From a checkpoint of a small image classifier.
Data: 98430 training examples, 25.5 epochs.
Rows from block 2, named by matrix and row number. Rows with one number belong to one channel. Each number is 50 + 15 x the weight over its row's rms, rounded and kept within 0 to 99. All counts start at 0. After the name is the row's rms in percent of the matrix's.
# convs0: first 3x3 conv, stride 2 (model.blocks.2.convs.0.weight, 128x64x3x3), inputs 16-31, a 3x3 kernel for each
# convs1: second 3x3 conv (model.blocks.2.convs.1.weight, 128x128x3x3, transposed), outputs 16-31, a 3x3 kernel for each
convs0.101 101:64 52 32 58 38 40 34 41 49 44 60 39 31 41 60 21 18 53 52 36 63 57 59 63 32 53 58 47 11 43 50 35 43 54 67 19 49 49 63 63 05 33 52 65 45 53 32 48 41 38 20 47 46 53 48 60 38 24 31 84 52 53 97 58 40 15 56 62 13 64 83 71 61 56 49 53 70 63 43 56 61 27 45 38 34 44 66 58 68 57 69 63 74 70 30 66 29 34 42 46 53 70 40 60 45 48 53 40 46 59 67 63 38 50 45 43 38 51 20 44 57 73 25 17 76 41 42 30 44 37 50 58 35 59 64 51 15 29 58 32 60 51 75 35
convs0.102 100:44 74 74 47 38 61 55 40 44 36 47 42 93 63 89 53 59 60 29 54 48 72 53 44 39 86 41 31 37 36 35 41 62 32 58 52 45 43 43 68 25 58 23 76 48 36 34 47 72 31 55 24 36 49 41 52 59 81 43 53 50 39 66 51 54 28 51 61 62 49 75 34 25 53 52 61 49 18 33 59 39 28 29 39 23 48 71 32 43 49 67 54 50 36 59 54 29 37 26 74 46 56 75 56 48 69 45 66 47 48 58 70 77 50 59 68 24 53 45 52 56 33 65 50 59 34 26 53 60 49 56 48 52 45 14 33 47 61 43 52 65 44 69 64
convs0.103 101:22 66 70 60 64 43 51 36 40 33 59 61 33 69 52 44 73 32 48 45 64 50 41 44 49 36 29 72 57 62 54 47 60 60 39 48 34 52 58 49 42 45 73 67 21 46 37 82 41 53 50 54 41 53 61 47 26 48 86 82 66 49 42 56 70 41 46 41 30 59 27 75 34 53 23 38 56 40 33 51 30 48 26 29 46 33 55 73 42 47 52 68 45 84 49 60 52 23 41 70 61 32 50 50 70 38 60 19 36 38 35 39 47 42 66 43 55 63 26 47 49 46 65 38 67 44 97 55 49 58 49 51 74 47 14 64 64 79 46 40 36 43 46 56
convs0.104 101:49 30 29 43 57 73 58 55 53 51 43 53 65 48 59 26 41 68 64 44 56 32 45 25 44 36 46 52 45 48 44 30 59 60 32 24 62 31 45 27 33 47 51 54 48 43 40 42 48 56 60 78 71 49 53 12 70 53 31 52 53 38 42 52 53 38 70 55 34 68 39 32 13 44 61 34 77 61 38 58 75 58 28 43 55 44 47 53 38 35 36 33 61 37 66 79 37 40 56 31 66 61 59 47 99 36 33 59 42 45 30 53 65 48 46 30 28 54 29 48 60 93 42 80 71 53 41 52 27 17 44 67 54 64 60 55 54 58 41 45 50 34 23 23
convs0.105 100:65 79 45 57 55 49 57 39 48 47 17 30 34 50 49 49 57 76 43 56 43 53 64 62 40 64 33 36 65 26 60 53 38 37 41 42 56 68 49 40 11 62 58 45 74 25 32 56 45 62 21 46 55 75 35 46 35 34 60 23 53 45 62 44 39 55 50 51 29 18 34 42 36 24 66 76 62 30 51 47 38 23 61 30 51 52 35 63 27 35 45 71 44 63 57 51 30 49 19 67 58 35 35 52 52 47 45 46 62 48 45 47 65 45 41 44 48 37 49 15 38 49 48 28 64 43 50 53 61 46 35 50 65 08 34 60 41 41 64 66 65 39 43 61
convs1.101 107:25 41 53 55 53 58 32 60 62 50 39 74 46 41 50 22 35 45 45 59 39 21 58 51 39 44 32 55 14 46 74 71 47 47 50 48 68 72 33 34 52 28 42 27 54 83 50 24 19 29 43 63 19 28 38 57 45 58 39 79 23 50 53 58 55 57 44 56 74 51 79 68 74 33 22 43 46 88 61 39 37 64 36 45 27 39 69 44 83 38 43 63 65 40 62 54 50 57 42 46 56 47 37 70 99 38 70 60 59 52 41 48 46 19 60 49 67 36 55 73 56 74 84 53 82 22 73 35 24 60 49 51 31 60 55 60 58 75 51 56 44 54 49 35
convs1.102 097:30 54 54 31 51 38 43 26 63 74 52 58 17 88 48 63 68 44 97 37 47 57 53 43 43 73 62 65 68 17 43 27 28 45 52 39 66 53 60 62 38 58 35 54 37 34 68 26 36 32 73 14 45 28 39 67 52 47 43 55 61 25 30 58 69 39 44 48 52 52 26 55 46 28 60 44 36 39 49 31 42 58 62 52 58 54 48 45 42 43 50 38 36 45 29 35 65 72 23 46 53 40 56 38 34 50 35 57 51 41 57 59 61 60 46 38 44 64 79 46 52 55 56 57 49 44 33 54 30 43 50 46 21 59 57 54 65 41 43 55 49 56 63 62
convs1.103 103:63 61 51 32 36 77 45 66 56 63 41 36 50 71 76 30 62 68 57 65 77 47 65 37 44 52 68 37 69 51 42 30 39 53 86 41 48 67 55 52 38 55 24 57 42 56 43 88 34 56 59 38 55 26 70 55 49 61 42 17 41 67 53 56 24 47 63 69 24 32 62 45 22 42 21 29 44 34 45 66 31 43 56 66 82 60 53 30 50 44 49 21 77 45 56 23 36 79 30 73 58 61 61 22 53 54 37 66 54 83 50 68 62 56 55 71 50 47 48 59 53 50 59 38 28 62 46 44 55 42 48 55 48 44 55 39 76 35 54 20 66 65 29 44
convs1.104 100:89 30 46 33 72 62 39 45 42 64 40 44 75 61 66 60 44 42 52 21 53 38 69 57 64 56 61 45 34 42 39 65 61 50 37 42 69 53 54 79 43 71 32 21 37 34 48 31 49 25 44 45 31 00 83 57 47 83 56 61 46 59 51 30 52 51 54 73 56 15 58 45 54 42 32 30 23 33 44 32 28 37 46 66 57 31 55 79 49 61 54 46 36 70 29 38 79 80 77 58 19 49 47 59 54 44 64 46 70 49 56 66 52 36 65 46 29 51 63 50 67 56 50 43 25 46 59 64 38 76 31 50 34 41 41 36 71 67 59 43 49 57 57 47
convs1.105 097:32 63 40 62 37 86 68 43 49 72 11 60 45 21 53 54 34 47 38 49 52 54 45 71 60 49 57 53 91 46 58 47 42 53 51 44 63 23 55 26 42 51 50 48 49 51 50 46 59 75 58 35 33 47 71 49 26 74 50 56 50 71 67 76 58 52 71 34 33 69 36 77 39 35 36 71 44 40 44 33 38 29 23 37 31 65 64 49 48 46 44 64 73 60 71 51 73 40 47 40 56 42 28 77 41 43 33 51 59 61 48 55 47 57 44 44 58 17 35 63 55 63 49 61 77 57 73 85 54 51 62 54 35 55 51 16 56 26 72 55 48 51 68 56